A small masked image model, trained from scratch: encoder activation gelu_tanh.
Rows from block 3 of the encoder of a small masked image model, named by matrix and row number. Rows with one number belong to one neuron. Each number is 500 + 40 x the weight over its row's rms, rounded and kept within 0 to 999. All counts start at 0. Numbers have three digits each.
After each neuron's rows are labels from the 100 images, of 14848, where the neuron reaches its highest value: "strongest on" is what is common among them. Only what is clearly more common there than usual is listed. The data: photos of plants and fungi (iNaturalist).
# fc1: MLP up (encoder.blocks.3.mlp.fc1.weight, 1024x256), inputs 128-255
# fc2: MLP down (encoder.blocks.3.mlp.fc2.weight, 256x1024, transposed), outputs 128-255

fc1.64:471480517494458513493517569521462557598464502523490502518491424481490492399569482498506519554467522467427418507519514459545506461471550522556485538521453494596516439493410499480518463590570534550429501462504521471505483518555516464472517568511522427527492466426571474507505475575561541514478524500499522431518473483534498527481430449481531463484481442522533499432478524490539471567537
fc2.64:471496421534400457517521456523421485475507535568493605503488552531503540497496532498526510498473450588518570483438473518464448526466507510479518493469562540463489460401535483574482496398444528528471567476452424513516485533526475474441531517513509468481493542470480487548472521506438547469571470489487566455530465523509539529561523485520441435463544523510496538547505544478469500397513
strongest on: order Caryophyllales; family: Cactaceae

fc1.449:449433504449427466471496548500509425540446496486577498520537428562536535449486553531447465443532488476473521522545453518451475519444563488491511523463515461595508462550561480526557483603489457486491507515561513544568550456540502487544506504500527450519523480483495517521439474504537529537511494561589588538471526487417499518469429481536462430534457502515562457454503438511502468516463
fc2.449:473439442568428566497488537538476528525381484523520460547501485505522542553575474512551428506512465476417507472518449484532464503553454483449476488473458546545575484498479455546500522524591421516525442453491477464527563473467501463451552533507462486538421559457543473513480478337464548469524475496506466503473524546520481499504465479571485481505549491493489531539475514492441540500539
strongest on: order Caryophyllales; family: Cactaceae

fc1.189:533493530487475445476519486474538542490465508549535449479510492549500477500568466486428556516532517420530589464484507535433463495511546467453497497510488525413529549497529492532525500538527510549485483495468534477536505525464525547481456484475483486506583418488589411457471523470510461504476448471473476527531529573463498548428537601443468494538415524565556494480471461547520527558427
fc2.189:517555433504517493538525546449484484461533476469456571561506416415547478473530453517504496512500491560457519423423608582441518443458510584456483559511487490531505446526516485541466469440478492526485538472465535539520481533501468513491514437510411498464499541458537514509524541483500574496484505535493493501454429500446457534483475472499486514534450456547482527496536496454476591498510
strongest on: class Liliopsida

fc1.136:506515577453511492508503524552509463508441537503494435498428505502556554508426476459504535495464466541505497522484483446496490505483498435587515471542515493539495439584464489530452474498528452523380482482523561529543488511429504452547529463568543479436497438502476523504508499473587533488557479563453520543461517536525485495519562476464441514505549537473522503461537555438588527503451
fc2.136:571536439515538497408520535466464518512456391495494538452541522547549585445416485432525465503520497535440545532480533533418569472492449547466569461516486477500484512519470497483526454487551529511435493562491520497544532529558443431492491440474507530510435494468503522508538509466546443499542515455505560549514507460616563522450512460510475502484541469469502548657512506473459476514491
strongest on: class Liliopsida

fc1.417:563547545488462470419526487461486471485423498503460493573449517482470482543499566542494445502445490537550487509462537504520476461507486483500408503542476554487469496476512536530532499488465579506494483455403521522528443560457618432530443404506463583549481438518510518524545472511495492454450452543518546463497541512567508414505545516574424543517497460458552467523589498527537444473512
fc2.417:497541528510445523433508571552523543459500446497505578512488530554509522451550479449566538534464444528556544525484468502486563486455528507501510482507430494559441469401472520514455492453612509480467445543550455459485495560491512489482526496522479575451440525569458563531568607445532486477431443438493525504488537481543528489622498455508517507491502523493447536486503549471500506541542
strongest on: order Asterales; family: Asteraceae

fc1.280:552487521517453416454514510563468498531407523527431511522434453522514474507501522563474487470497491486529540496448526523553412536413472519491464481510466450477483441516482417519487569508496514527501513431491434493495511545504559487461429497502498559481486504516521453497489505533499399489491482542481487488581510486485521489530514582509518513530507436512435448452486484522480498552523
fc2.280:558519540483460504532482561493511481532461487484531507454578516519536510488561456499531553505479485517514464532445517452508449508476500525445511462536464513419498519483503528546517467523531462471430519499525440496543489508493528451472463458497523519493469507557495446485471467441529511461519476441503489515511527459521566453520447436557483464507458507453465434497513457440543558557548
strongest on: order Asterales; family: Asteraceae

fc1.145:478489507413533555497454481471495512520455438495517449567531575462517407431461526488448478473550513458492541424563446400514512554525480437495539530477468494511508468422543558504502469426569482564429474562513540475487490526520528531467492482502439531490463479484471399473545501452486523546484512515537530494562468511535549568512509391512416490539516426478476494527485410458559534509553
fc2.145:486477534491457499493542528462498529530509460518582455537553512532501548546516494507439469511553473466495528486574386481467503547564493406511568485566507498511515450484443508517514539457481472552479549506506549553443490434505473508510521521503452530520490499522495534426539483443412595485526490533455514546490501515539458512508463480528594462455450474520497482501549475440525480461526
strongest on: order Fagales

fc1.594:478519568543464495538552519564511503594463512555490548574420483562481448516495478434507479572494433579519456533542598506578503459545507478433534488453556527586525508559515528453524439500462469505529509562480527495494526505547475433513578466524530474434486496475528478488498489487458548531465489509464561431483474494519467523547496436500479459470492479546512517542388502475537567464520
fc2.594:492519518433477462496573465469416520482476513524458502580505492430584547487526597460501563500461522562524572482443472444538463610505548471601572474475586497468495479445524505546493525476479474529484461567498557608558487531528439500496505497469497447476481512521481475513450472536460543479436480512487485443485522477496561541545452442488455490511499516509489537532497542495535567539555
strongest on: class: Liliopsida; order Asparagales; family: Asparagaceae

fc1.761:472493546506549544518456477491470507475444473507552483553534591461487432464485546450496453466505556473413504460498519391506491526552544481534532493552569489509467461463474526477499441455582514517490548513431570534500425476537508520437492506492463552454492538511448456441518513482488464508481527496517555462541518515532571507485478499487452475557499447518464454539491415426543498472537
fc2.761:474455498502462561505466453447450502527522457517522441601542509489498522571567484516485455514513549469547509515500435476466511517481484414461487499605481472535580455471453481503525536505540446580521532543489507467498458470494541526540503511572397602493502489475448543485545530490419532581548498492475561520517518536536469557544485453490529505480464493496472448526496484420513477459534
strongest on: order Fagales

fc1.89:483567473462553501452488499450562570595496554494527499517486504449498487560500515553496476493478518436464558566487445443499562525502555478495517517508483471452500442462496538462533512489518475585571478522542431475521538512520484427472487524509467507565481502507432510476551596485498499498582492563495457523569519495490608480496477566520454479497508481514403492492570490551496476468511
fc2.89:529502469531399501485511557515517457531476452474531507463546460514545439455482514484506468501484516555509437549537453528510402569461493593500520530503472512562472475490477525575476585460519512486469480533518524518544525571487498449511439523479601461531461429434534481511482413524490508564446512436485484483487524473500372484466540495507601450554507501557478496492460458461460536553468
strongest on: order Ranunculales

fc1.676:524538528489526496503561500491510504515500461448493500518471503506499454480543512469471518474518491538488507458533561511555519526490461416472507518569502492503500507510487553466441491485559391527605469516439502475477542429534508508522564442479505398473439567511517463490463501420456483515504566492476506484467476501533533490452532464548423486458477487570494460575480501459544492487541
fc2.676:566481555496479500479546507518530525503491524519504483583533512457525480424490572485528409447432405598492464468484402497523517536492487489544515503550563527448525502521484525508507489490539486479564472495466533552520447498604466497535462480501583507536480467495512508555525498542444491489499542516439469414460461548537484522508456408569528412495498461522559523546499476482476463496512
strongest on: order Caryophyllales; family: Cactaceae

fc1.359:535489548466528543497470560429525454482520502547452483517532508439511496452449497546433564523455532585551490451553475471511471472525458496487460584564520463490474447553583603505476468454543483447557478503443469448497533502543484574452498469597498424565470486556463523421532553428537473462545490453554489462507494498448441461542552523513500504529476484470499483504485496473549449502547
fc2.359:490579530482529522474471462488465516529513488504478480485468514484537523468549499547442584530425523467506539571575465488486469530569519503434497504540470501534545533466555463429507414444562561565515501520470446508490525502477491521516431418592533495494560528443483530426526581375526565512472506553480530509514521523499531495465490503464473536457422506567509507582457443433471501583531
strongest on: class Liliopsida

fc1.483:523501566480535504505459517501410515507434438469485462527558554478456488523495468476529488524549461472550511437546565435512533430501527452509503524560512476577494504518453472472529493479452496515498513529468574490464542448485453475513516515491506538543485546494485477471512499416454476584468535493513560502454569527516520537531517536535457496527533452530534449558481436469476457541505
fc2.483:501421450514473505470539503520462491460573507515520439495475501475452508548487473480448471574594507533504527437517468506437483573489534459523466525563538488501500458497447459501523509490425461512485454424464522567491485541498463478487459498507499539518481485515553456491523458440458583511508457545521474526494527524549489520480520481542547506459609507505437463514537505474456514445512
strongest on: order Fagales

fc1.327:535571521426555526508516500549490537515468467516517460534560470511468482528449487551478535488535478501445512540515450508505480446516555525510508546507525399518556537551443415475507527567523475588510556540490436473551559504419458535501611494493519505583510508486476502477489452499458452516549538477438404514444492477513524473513547562446432536552434497510510531523440432449496466503478
fc2.327:500449472526539520476525525484474408504459461524458496488514503533583462512575544464463531535592519528434491504473476585500469542495538480510478498599531462511514446530532454518456550517423510496557497506447504495484528487480455516593509502539520519497535491449509497529498470516455525486470490549474472580465481580536518519535513530467453490494515529461486496455475438552555490495495
strongest on: order Fagales

fc1.87:473482507519540548445511445565515436448542531471506436445483524507488474545499506535541545497529493561506550437557529457502477501509492482502524516571531495451461454575520501491448519480541501442459449481466452478556485518533482514534468495495473538508544543482455452534555409497506527461558577479547506514488476459479506472494516507414552550491488474549625458560520489455506456425500
fc2.87:462526513468468440478502466518475515463490503510498493536507502510492496475466493504538514471495549435457441509457524432584577520494514457550532430539528513488440544547486485511514421494462545449508627519539500422473510560455496455510472534523489495482447469533497503481552591529490541557512499446489444526474510464540521510491492485498524530452480529562490466523473545540454550534510
strongest on: class Liliopsida