config.toml
encoder_arch = "vit"
model = "masked image model"
dataset = "photos of plants and fungi (iNaturalist)"
train_examples = 90422
image_size = 40
crop_scale_min = 1
horizontal_flip = true
translate = 0.12
method = "mae"
mask_ratio = 0.75
loss = "mse"
encoder_norm = "rmsnorm"
encoder_norm_position = "pre"
encoder_activation = "gelu_tanh"
encoder_mlp_ratio = 4
encoder_head_dim = 64
encoder_fused_qkv = true
encoder_bias = "all"
encoder_qk_norm = false
encoder_parallel_block = false
encoder_inner_norm = false
encoder_drop_path = 0.1
encoder_patch_size = [4, 4]
encoder_layers = 8
encoder_width = 256
encoder_positions = "learned"
decoder_width = 128
norm_pix_loss = true
decoder_layers = 3
init = "lecun_normal"
residual_init = "zero_last"
optimizer = "muon"
muon_scale = "match_rms_adamw"
lr = 0.0028
momentum = 0.95
nesterov = false
orthogonalizer = "newton_schulz_5"
adamw_lr_other_params = 0.0021
grad_clip = 3.0
ema_decay = 0.999
steps = 9600
batch_size = 256
epochs = 27.2
lr_schedule = "step"
warmup_steps = 480
weight_decay = 0.2
adamw_weight_decay_other_params = 0.05
Rows from block 5 of the encoder of a small masked image model, named by matrix and row number. Rows with one number belong to one neuron. Each number is 500 + 40 x the weight over its row's rms, rounded and kept within 0 to 999. All counts start at 0. Numbers have three digits each.
After each neuron's rows are labels from the 100 images, of 14848, where the neuron reaches its highest value: "patch colour" is the nearest of a few named colours to the mean colour under the peak. Only what is clearly more common there than usual is listed. The data: photos of plants and fungi (iNaturalist).
# fc1: MLP up (encoder.blocks.5.mlp.fc1.weight, 1024x256), inputs 86-171
# fc2: MLP down (encoder.blocks.5.mlp.fc2.weight, 256x1024, transposed), outputs 86-171

fc1.645:458536528529557576458538527541507493474529538488492482484537513487567496527538541506503492499483525507590520553551487546522537498531586471494496456527613425513475491442462551548462527502505523461514486519547518561427525487559634501575499494415441541493517520
fc2.645:516524492573563533578555492505505446544537510483517502509495447497495495461503549503505518489453552463522554440552457573442470494544528449516549487597564474472536490479556432507493491487531472530545436502534511452478514486519507495576466508459535442536546407
patch colour: black

fc1.473:493521586490520512506450550550424539523495535472465470543484522423544439456458429522530510505473563470458479541526442559484536537495419484548581507507511498605492519461543496533483494568503479543480467570472511517431548482444473521523505473470488507429529466
fc2.473:541436570575483433436482565462464475501464503537504524549481482457454601533551526509522559551457531521480487434560500497487491468452513562495369544507573494518547513528538491452512508496524487541537447473522498484518532526490545549419505501510484483553519522
patch colour: pink

fc1.313:535501555478470434514478436530505448454418527495437449515502518568502461533486461482532537553559561520479431530540513539527593459472580484499545489546492561548493507515462555572522495526495505564405520550429522464517507526390489491508520508477537458516492528
fc2.313:583504577486549526488489463468516484553573467500493487586504501485529531496489568568531551479544525537397495472475528433528438530483454508423523496518524542477489491527468468489507487522475488500476490474623505486457524548510535532478491439573514565536446475
patch colour: grey

fc1.128:528430411455540504424515532546497477445469485544458495581473508521540490516516431491446457489539512524563423489505486568528515476495537540572477468509561453470466554512600533468482510589598466482588490429500556526518481542507426457541488494492554486423489551
fc2.128:567439540519548499503519561442500476507437556564519534581454511532454533479480527508511509477457475495416528448476556495521520403456490493550453496433487513489552505488476564580510531450457540511533542440525433472577535560444454483523479557472507429479521470
patch colour: brown

fc1.723:523480518523566525427479459489460536526558494495480555422505486527541476557522499547502552557515513499532496535499501569579433528480511487387447465487470559540495533489423482528450624507494488482466452524522443522520507586450548498503527530501408531453476479
fc2.723:489551430517444520472516497422500479480496519532519453543513497496493440464553481524514478490494485497467536520538484484538492488536434549547559483403453595418480439510481483529383535505475446532584549512544494467487499492568541482482514492492514434511488602
patch colour: grey

fc1.604:462529511410491487471502453546490446509386495521475506441503568468514530533504445518492499531497529567438564557584485499532517551473483500499501527479515527472498537396502601458511509483478554534434541524480466494573416511535531476493543483471531494474535426
fc2.604:485493523468500574467474483530463528541541483537472441465501533480518518511557539469488472517537449549536456604535463521545504554440595552447509521466484510496498531486490452456442592483498498564568451492466551506472509482507454465490448467576449551485605528
patch colour: brown

fc1.259:498503532457540445476435406519491471530449490558506586488461504536485500464506441532429519531455496495428486503544486452506462538535460525490506469558540546521493530559585510571462488473577521450488483515499538435419556489559487546536511481457560476551528504
fc2.259:541542520534430463441505508525467456548563494435448478551497456482577517541508472457492520577555545543464502515506506439450450531510504509517493512479485448466532507497539472510476477544514493462496504551558497564550413489506485626396444463457442437515555500
patch colour: green

fc1.610:480485495544512560515573472506493482483564495552517437497456510561502545526527565488510543538474475469495532477483531571602513442476506488482506470541496508458537436480501464531507474495512534468551556448504504448453444523489526429462555404517439450546498495
fc2.610:501462490422449534482540549500426547544481504514516513532545494538543569523574460549532531556472499561503478527492571517449566461532494469524479440497429500447507454511510527472435495479523535455479504519569495496508510579451507513477539518507485496497510465
patch colour: grey

fc1.448:518447506480512512525514440490434487524505512533564504548460422478491529428499475463500466478512531454488537448568433518516450529521518478548440504497483539538539395509558486562556473504591486527489465479460535435469515471471443499519489481427456491444504476
fc2.448:525481455488499468492591476460558493516460516503520526522486531446489447456443458534457470516478463394503438489519438514440463543540542513465490533512569519573460568519441484471442526510538527392577528502514448491592506535438568438454525515499480496483480463
patch colour: green

fc1.527:513483472450531476487531528466525471447541553529503483524507502468569513447512584483454431529512512521496511460466455479525543511508573511461499466416565499478524517565487496482452521563626506497517512512516551522541495525485405449554480447422422482470544573
fc2.527:429483488512520481502550536503486463460486467509500463489546561441554514487488519501508446470545516514491555519475521532540485494458571515513537512530483535546507524500557508468561465519532477521516496508460557503561540547476356491434531510421491485465486452
patch colour: grey

fc1.475:462414524507563552476533425498482489516510488474554456476516545477499468467464505488447551483500431499497473470563542509514470569517496502484512560503466470468555502518516541574478455474478480526480471473484556471430461495498574500482557524461491519510517519
fc2.475:515520441532455448492487537488472532424476589480561485495500463551553433545470468487491547483537386490537488512512425496434528597512463457495500522492474566477526517536520522517467557467517525501487509551443484399506430487485507381545516541432444506462500458
patch colour: green

fc1.375:530474504565461505510563501444525494467561406524513439485468553559564527432476547529523493477525529547559508494490553495466544552465470553487528459469502451503558494553440460441486501505557482472493486470561542477457479485549539498480497499501511545550442543
fc2.375:474500535487474488477468521494459488448540478521497490505470527541484498504535437434553515506483477483516577539527455559473534442414556537529516517535480508469598562502484452494505565477488531465509562539535565553543485467469491512437524568486531442552508564
patch colour: grey

fc1.568:575520524581537406511443522541512518535520544573504429509455520459478435563530448534509518431511503431528480551471470506464542500485401519494490487531565496532520439509463553556489475432403487510559464552463482493500419531519506514528528436510465540454513458
fc2.568:478520436486509393470472501585456472439579515541532524554477427512518524486497462490471536505452539590537561507515492533463540541502494484462510502530451437422475493519525441500509488511486456514433446484496490579582529504473476470463596520486471492542481471
patch colour: green

fc1.647:518400501545516415561478555539476553429481537551473541476517493521476458481475459575491520518446530461494409497457534496481417503513504485451402474599460474445486476521497503490478609517493540561502530539506489467543529544477456538499478490442425500504448466
fc2.647:519527522484430474487568481510492528445498531515517474469492512465549555526476501517502508546517527530467474463538463543465602532477440493501434382420537541478532480478477479498559350491567474534481534427474597553454501509444457495533575510530520467492464495
patch colour: grey

fc1.396:467491516537426491483446464521526532477577500463574468558498514503552547502516466432456477529497535451487409488519575465516511542465530593470474549406498527486450480531492515505473484520479532518550512494484516512451497515457492503556497499559518481501537500
fc2.396:474458442457489494471533595465532500527533504542439544518503429580491525527594512452530567475499465516529546473549459557538516554495506491496578506543433549475475507491550541547437498518484510602597440505502432513554495523512553468504557509458476512492505510
patch colour: green

fc1.32:416526436521520461502484526534492553480464552514508534515490595414519468540555512553474476431449513574501494391592568490551438516472494505548495560562508455416548480469504486476539520444473399498500501470498490538514441449519559502476570499543511557440470463
fc2.32:429534489509504501449475439499488518477423480499478520430390548456525551486489505537468526490464490539498483487548560522512492509456472486481442462557500496520457530486447553502517476561471482568518482553531492518538539532507494545425531515538530477476472480
patch colour: green

fc1.534:517462571520528559504473467494421452490469486513554474476495517456574491479508568506524564465497516462458496569486510514554524428513494546485477532458492436486548509504458500465503541419536528466498533498572499468506531444473431510482478421447533552485496544
fc2.534:494587559540517543445480488490471549405504518521511549541465524484516514463545496474501553401459477539477505462507540541460531501475508482568529502496494474465517490517533570518460493484556463464478488522498449522549469507498449443489441528523482551561559488
patch colour: yellow

fc1.300:507522537431525435528531469541588570433508475441546503533494522415571521561504545494485408480439510510511447493528453480473541482520540446526521486520468468527488512552525549439467526504479499474544535544532533461481563549503404486470489437475533495480432527
fc2.300:445472544468558532479573495550451479493527592540523445519523532486528539528491499587460505473532471487436518542543480486449513480491489512546507573527498523497496474510433471565380456493446502468544526501469501434474490510469464484488498498530536529540506476
patch colour: grey

fc1.579:567475425480507412504518561475545544485504515501458511482491512518550444477489441533487528499547614526504522507505535557520520492430554458566494502487531482466517539442446602468496527489382572497441437507511443492486490497420593520567513550501447516493421516
fc2.579:505501565476535478435512566567491455510468543528537503474501454530475569473562531489541489441524503463540489479494538534491515538521446530476456566524428548514461448527452430466435450522469436476512428481499492506447491458469491506483492564489579524545536533
patch colour: brown

fc1.471:501453526536454552548469539448487491374490462498514563502460525421563533462478507479500511443501483504521520463467526517478557463496530535432511537449458443511507482520471519475493482500510487484515502481522458524523420444525477433518583486497468517459528475
fc2.471:483568532486513532536507551466478469510542474541565507466512430569471499554533533478511468513426516504459514500504466530436518559561454508399500521475479502448471529451436568615499511410506552528531517551493497464475577511461574557514469528484458528503473490
patch colour: brown

fc1.622:456534499512483509460541466537443576533533514458565523479480518404460503495541514516468476586493543491386534495541541503568485470516505516524466515522538500454575496464502555553499516593515469404516573462498522478416501523480485490468540386513503516533496528
fc2.622:502539443487478460541494459530536450561553497518472467513540486535477592422485548533475452464523521487456579576492528510504483461508432464535475454454481572534473512500489530505528489535463465488468494491456581561459435532457474539530456529507568477544486575
patch colour: green

fc1.242:442537483517463485499563518553574470474617529508543539488486448455456426476559485574530524494545397556508415534513521544552490506445530479531483456479478442504541521457454459568484472517484513429479480494459464521502478495516456463518553489463451472479408577
fc2.242:477431483556473518495468503577488539457497498471528492533554527450564509454447449527516468500498516472572500410500590507418526440540498438529459569488446545484505513513508508511480483566419510592527494460536505490523521429501573433527525493517466454471563457
patch colour: grey

fc1.135:468443559592531482476434530473449511464533467489494504453566542429518452481475483501510485493498467520530547425471495477464475589495475550565455501572537468503462492447526552497509475544470482454564512462504470507535472464486495488525501471475497536510448431
fc2.135:462491518514546463509511516551437501515506492566492542504507480478447509474454474502483491489556532536445552552423517544448469526496492488506503546493523529442461520510507424447524540456462500442473496459440503561472456460514490455580504597510537489513453575
patch colour: grey

fc1.374:463525510526600480513607436487493473505504525515472536480587449502532495569554490527523488520508485546488505421509481495447536473534460512482534533527483566549562520529473474501504504514596533470583515517513525567474493452482501441530462435469506537445491532
fc2.374:489481536470445413454496430525530465428544488442537429493562520501481464435517472408515459456520481488482456477481605431467591493527517506521466508517445483468471463479481454460485505484519606476496515514449476472486518550573524555485454562506480485486506539
patch colour: pink

fc1.90:496514535523575489522436485448475461539540443535478570588503449494467534520494467517376460465525536514604475451564492502502487408500503509493437493473502547563500557511455505498520485488509412475510539534484482436506599495508468499509448530570522436518492512
fc2.90:520447439560499516479485498500510528527495601541509533521570536490509523453489443557436487509502502430538447500529560479483493518481511434469518537490514513487541525525504508516492499471513489598492562491466515486522513495513493493478480525534504474471533533
patch colour: white

fc1.491:505541529461518536491504491456526492478495522498491482449455587474514495451535533538520553513453467553460509519534511485509494497530432468550504476539521555462494534507450621458434518408415517506505458534513543456503521467494540483502497496374506569523539460
fc2.491:446419438460511524463512499583463462580502548529482476551545454514579538523503523522531402493521454520491471476536525539490538509463536489444551495507484496534497594467494445484440503487536514424496480482545458526535497460500554554447500520491527505520487497
patch colour: brown

fc1.78:489526506508497499512436534478532522388427494477541502580498572512550530465529551516505500521491515478559505484488508506439564505516468514576569506501549599596503536546446544425526498463497486437459515509521481551455452523470413514527441517475491423418483514
fc2.78:511540524471561491580531541467524600514519576480607463474531563492495463484521526432492454525457558525418534498460480536514418497523549517474433513449506412484458516492497503553522538479445517484550461509509474493508533449466469516505465554529487566499458493
patch colour: brown

fc1.741:501472540411455523503484499561487536578430582521490523431493627540582545521521468527512524503490477516527472536517515539522489478473540480525526498515509477480476489557541462505501437464426414466487476516477588491505517498492540524497479504495500486529434510
fc2.741:414440490551452511496513465493539510507571525431465472500475548494456491614518492495464436512454482457500514470442482537460455517458532561491379540457493419523473477531445493575487472484551526512513513481515510529520491570567471511464477430552429529514500445
patch colour: pink

fc1.30:414531507486522447476549448533506446482516542542471483484465498563584439466545542561563577441497537537528481431532556525532509404462529530529491461580462490491441525482560468566523471427554480504545531445496456438438558528534469523523517503569547513543510483
fc2.30:495484473476443490486473550484493480536460434503524492488484444494526570475486490537474542413485521507510460483421596539568496509524487571450549465488539499487483489469517457467411527551494458570470513483480493516519544492446513526465470426495450482501557525
patch colour: pink

fc1.394:482514522496508435432495475568439510587443515476464556493446566465509550425508537575402531572535531476499503465559529507446477543451411459466467486575534500466521537445499452531509494506527493545496454522476522453504572530491540600471514448572491489448472508
fc2.394:446444516498490442504577442441541515515519450500557487486537468510524487524561532524472511483495573449504548561460471592475456443548502564538477524456516508450509463500498567476500494552527487435591509459555525468505512511506534462505485537464542437457421494
patch colour: grey

fc1.682:469477497476560536459494480501483555478490508424508512538481533554526460594525494526466486549552485442492554472517539517464533509517521511445455486546527503532497490482547536587525479503531498466558459522561459456534496532384461549501546484494417486501501447
fc2.682:535511490445510464458447550539512507475498502498522443409468501517537514414532451418471526494509532506418442519523481488467442452484517517498489542448430495509487545466495533440494546482471526547544494484455514615518483489485500517511499479532462454531515479
patch colour: yellow; pink

fc1.629:510530509575521510483497500519531493453458417471541521573512511500514399436473473502501566425510526467530466496537570492536478520476488556407508475432517545512469496535515504525490515492407471519505515508552427494444546496491510481521506482476494476545466553
fc2.629:428486488416517547509506511459539521523519421484468497444626444514465575538496477449479503458482488532538490516514470494428453532535502465483483499450514549525559550543569484472562485518556478569590500483492528519582469595503496516497511522506482489485479471
patch colour: pink

fc1.311:456437481527491538489512553435524489457569520464482549466596477503486538542429573527453546494456477492585563442533417508460512500477508512472550481562541542519480523448467485478488550447519466532487519551543503528528463467491538570539501546416550534487539493
fc2.311:493551532499509554515496436522476448564500438415463462504513511498526567370505511500540513522488510552483561498522529458429514490576521477511500556452442532465457503510423531487484532434436469543462487485498497555462538484543526552498537439454490426513527450
patch colour: brown

fc1.521:428534517495547485497561475461504456520470495475532493501456477571509511466432530491450477440518536457511483458557539535484474527522470507428527561489474511512578522494495452531580506501512424418541515567461423488533463494502510465539455486507489481501448552
fc2.521:553464448537503464546582562457503523505485607478512478466468450491494442412542454474470477554488450473471534464473463475534521492511475492461482515441495459515526492507518388558533533494523504558480515496417502471486465523476474479413503518542515468492521496
patch colour: orange

fc1.479:538477561509536485493484489487463500508528480426517523445467460480498454473575498475484495502460544473571512474479587464513386462521469560493494594515465574503467470537500463541511518508517458481483533428488527485568495435427482495529536542512428491447450509
fc2.479:453538513494539505477440540536447463521515481571494472512518509500485486552526486482502501487453445497544476512484520557518494565521508440504525446481492544497544555466486557457555568469484462515465426522529478474449485538470507507479463498448517492573461551
patch colour: green

fc1.276:466483569519505508484486412467522506549451465487504551479496536524540449480454507448496579562463541474465526513505486550499481535510573478521489435529515502505540498495483502508494521482496461533539523480473440514531549423455483511564547515577523534511520581
fc2.276:523496494451465493439538520485484530498512544468498490511435451491491546511548537574562533557489531528480508473499529561538531594508470499474542540469475494458479493536480404419510531559572500488537461479546555586528542551473513492446591483461481497465509525
patch colour: purple

fc1.85:467530509541519537484552521562493481559490538559567463504540518456496502550505469536506493503421503452499465496512512531512486567522555522520474525480563487548557447495526369520500493433486485515528443547477533545431465418514441538504477533465527467493561402
fc2.85:451525527540521553544509452550519481527481580491519486432512447449488494491465518501479505458504513524468492498554498584544505573483514475489463525478489501486497513536550463538373482482512527441517513477505544474555463461535515495501525519492418498488508526
patch colour: cyan; white

fc1.159:507429528391568472450521460461495477465537517422467532477454467491514460464492527548573522506468508497567467495502531569498505525556509413477448542539497446503498522517502514515551540514471482448515468491506472440533436554444512520485524568512422447485466567
fc2.159:472520429499522545473498519409470463539536483494523488485530532520486441488529537543495468497421525517477540455608519488558488423548520537515477504529477494497500524450536472514533451539486454487497526516517537536539472465580529506599502406440464481534542516
patch colour: brown

fc1.330:493496480507559546482458474512458514460501448480578519505534502466556516551464460476483526453511510483498558463556580550469516504498560507434511472494515512456433471505578495578534529592451461589488540480473473503513527488483500465489487566476516452512435504
fc2.330:542500623469516474533546481516509500486531603483533466555473495512463520495549493465441588555516524497526522473512499474519520465547467470542541541577508477586512536462439460474481472527535472425477478512555464460571451439465477504486464435474573567524547452
patch colour: green

fc1.58:444492467557553537469560446538489508531527525546503497493435503481584503557536480464491437478520550451533479474535471462516502518468508561490491466500450477504524492470457469508495531526444456553487488456507502460521491572437421530516485454506530459472379463
fc2.58:524513497467464579530536546466525498525523511527513431423595512518458485555552575463469432528531490486538494500474579583472546512514511505478496466454516495546546498502479523459574438540488529516560428541484547513518483502456479470504513408507489509519469426
patch colour: grey

fc1.454:461545480574492505471491492405467473463516481487545455477493450524469503444515495438464433485493501466456557532511554484542445513516515525449425526485505481491403567517604519487513564543475451466632549485468488591517519553514521485512508472514485555562440467
fc2.454:535499497436519503544566462521473573579484525549504536513503532434511523527455504492554515459441564479544547563532532527515558479451504463498557469535467519452510489493430489519438440497468623512420489509553475480507468507489518488511434521506599576464509498
patch colour: brown

fc1.144:471483502506520479464508510427493593520441554518451445564510493566489490451551516515506487452510468555490436467510517526536504515475438533482521496505540507456558540472520563503501476468549546482457485492537527493513459451468484477508477483537530534517504460
fc2.144:462538557446551490521514497530484541531446480521491440482518518517511506434449535524537451508529490398483486479413489478542498437487516508512470581565532498526560539477555522502527508515537464511468472459481531523539512455589519482550473482512511517582454498
patch colour: brown

fc1.336:486546467547504420503476468465507485515463475484539484453581508449446538446444442573487509534421503587477544505491578487527537464454525522555500497459522561513491517476526585509561531489487482593476489576520550517566504464506484529571519494538454483543519509
fc2.336:485481480447468534493466555576502528535521513527508499477484484459582499486514505434534528465478526534539550584490496438513469438627512521462511448399486465442468487494560437477532638585527481572543485482534476547497512510511448459527452538485494516544458474
patch colour: white

fc1.649:528466494469542524468538466555540521509579469488506442482474522458514527540431470548447555504520459499536381478503425428496422463475541523465564413445480472500473524449662568549559471498459520465518495554490513464493460493462455482533487521496494466471443510
fc2.649:524408481505471502463505484497534516496487508405445509433560467504534497511498481480547545443557464459501460530411519504486444582454504495464525472510507445461594578530554427507503493476480557455524567525517453470491431439493455477423512460445498514573492545
patch colour: black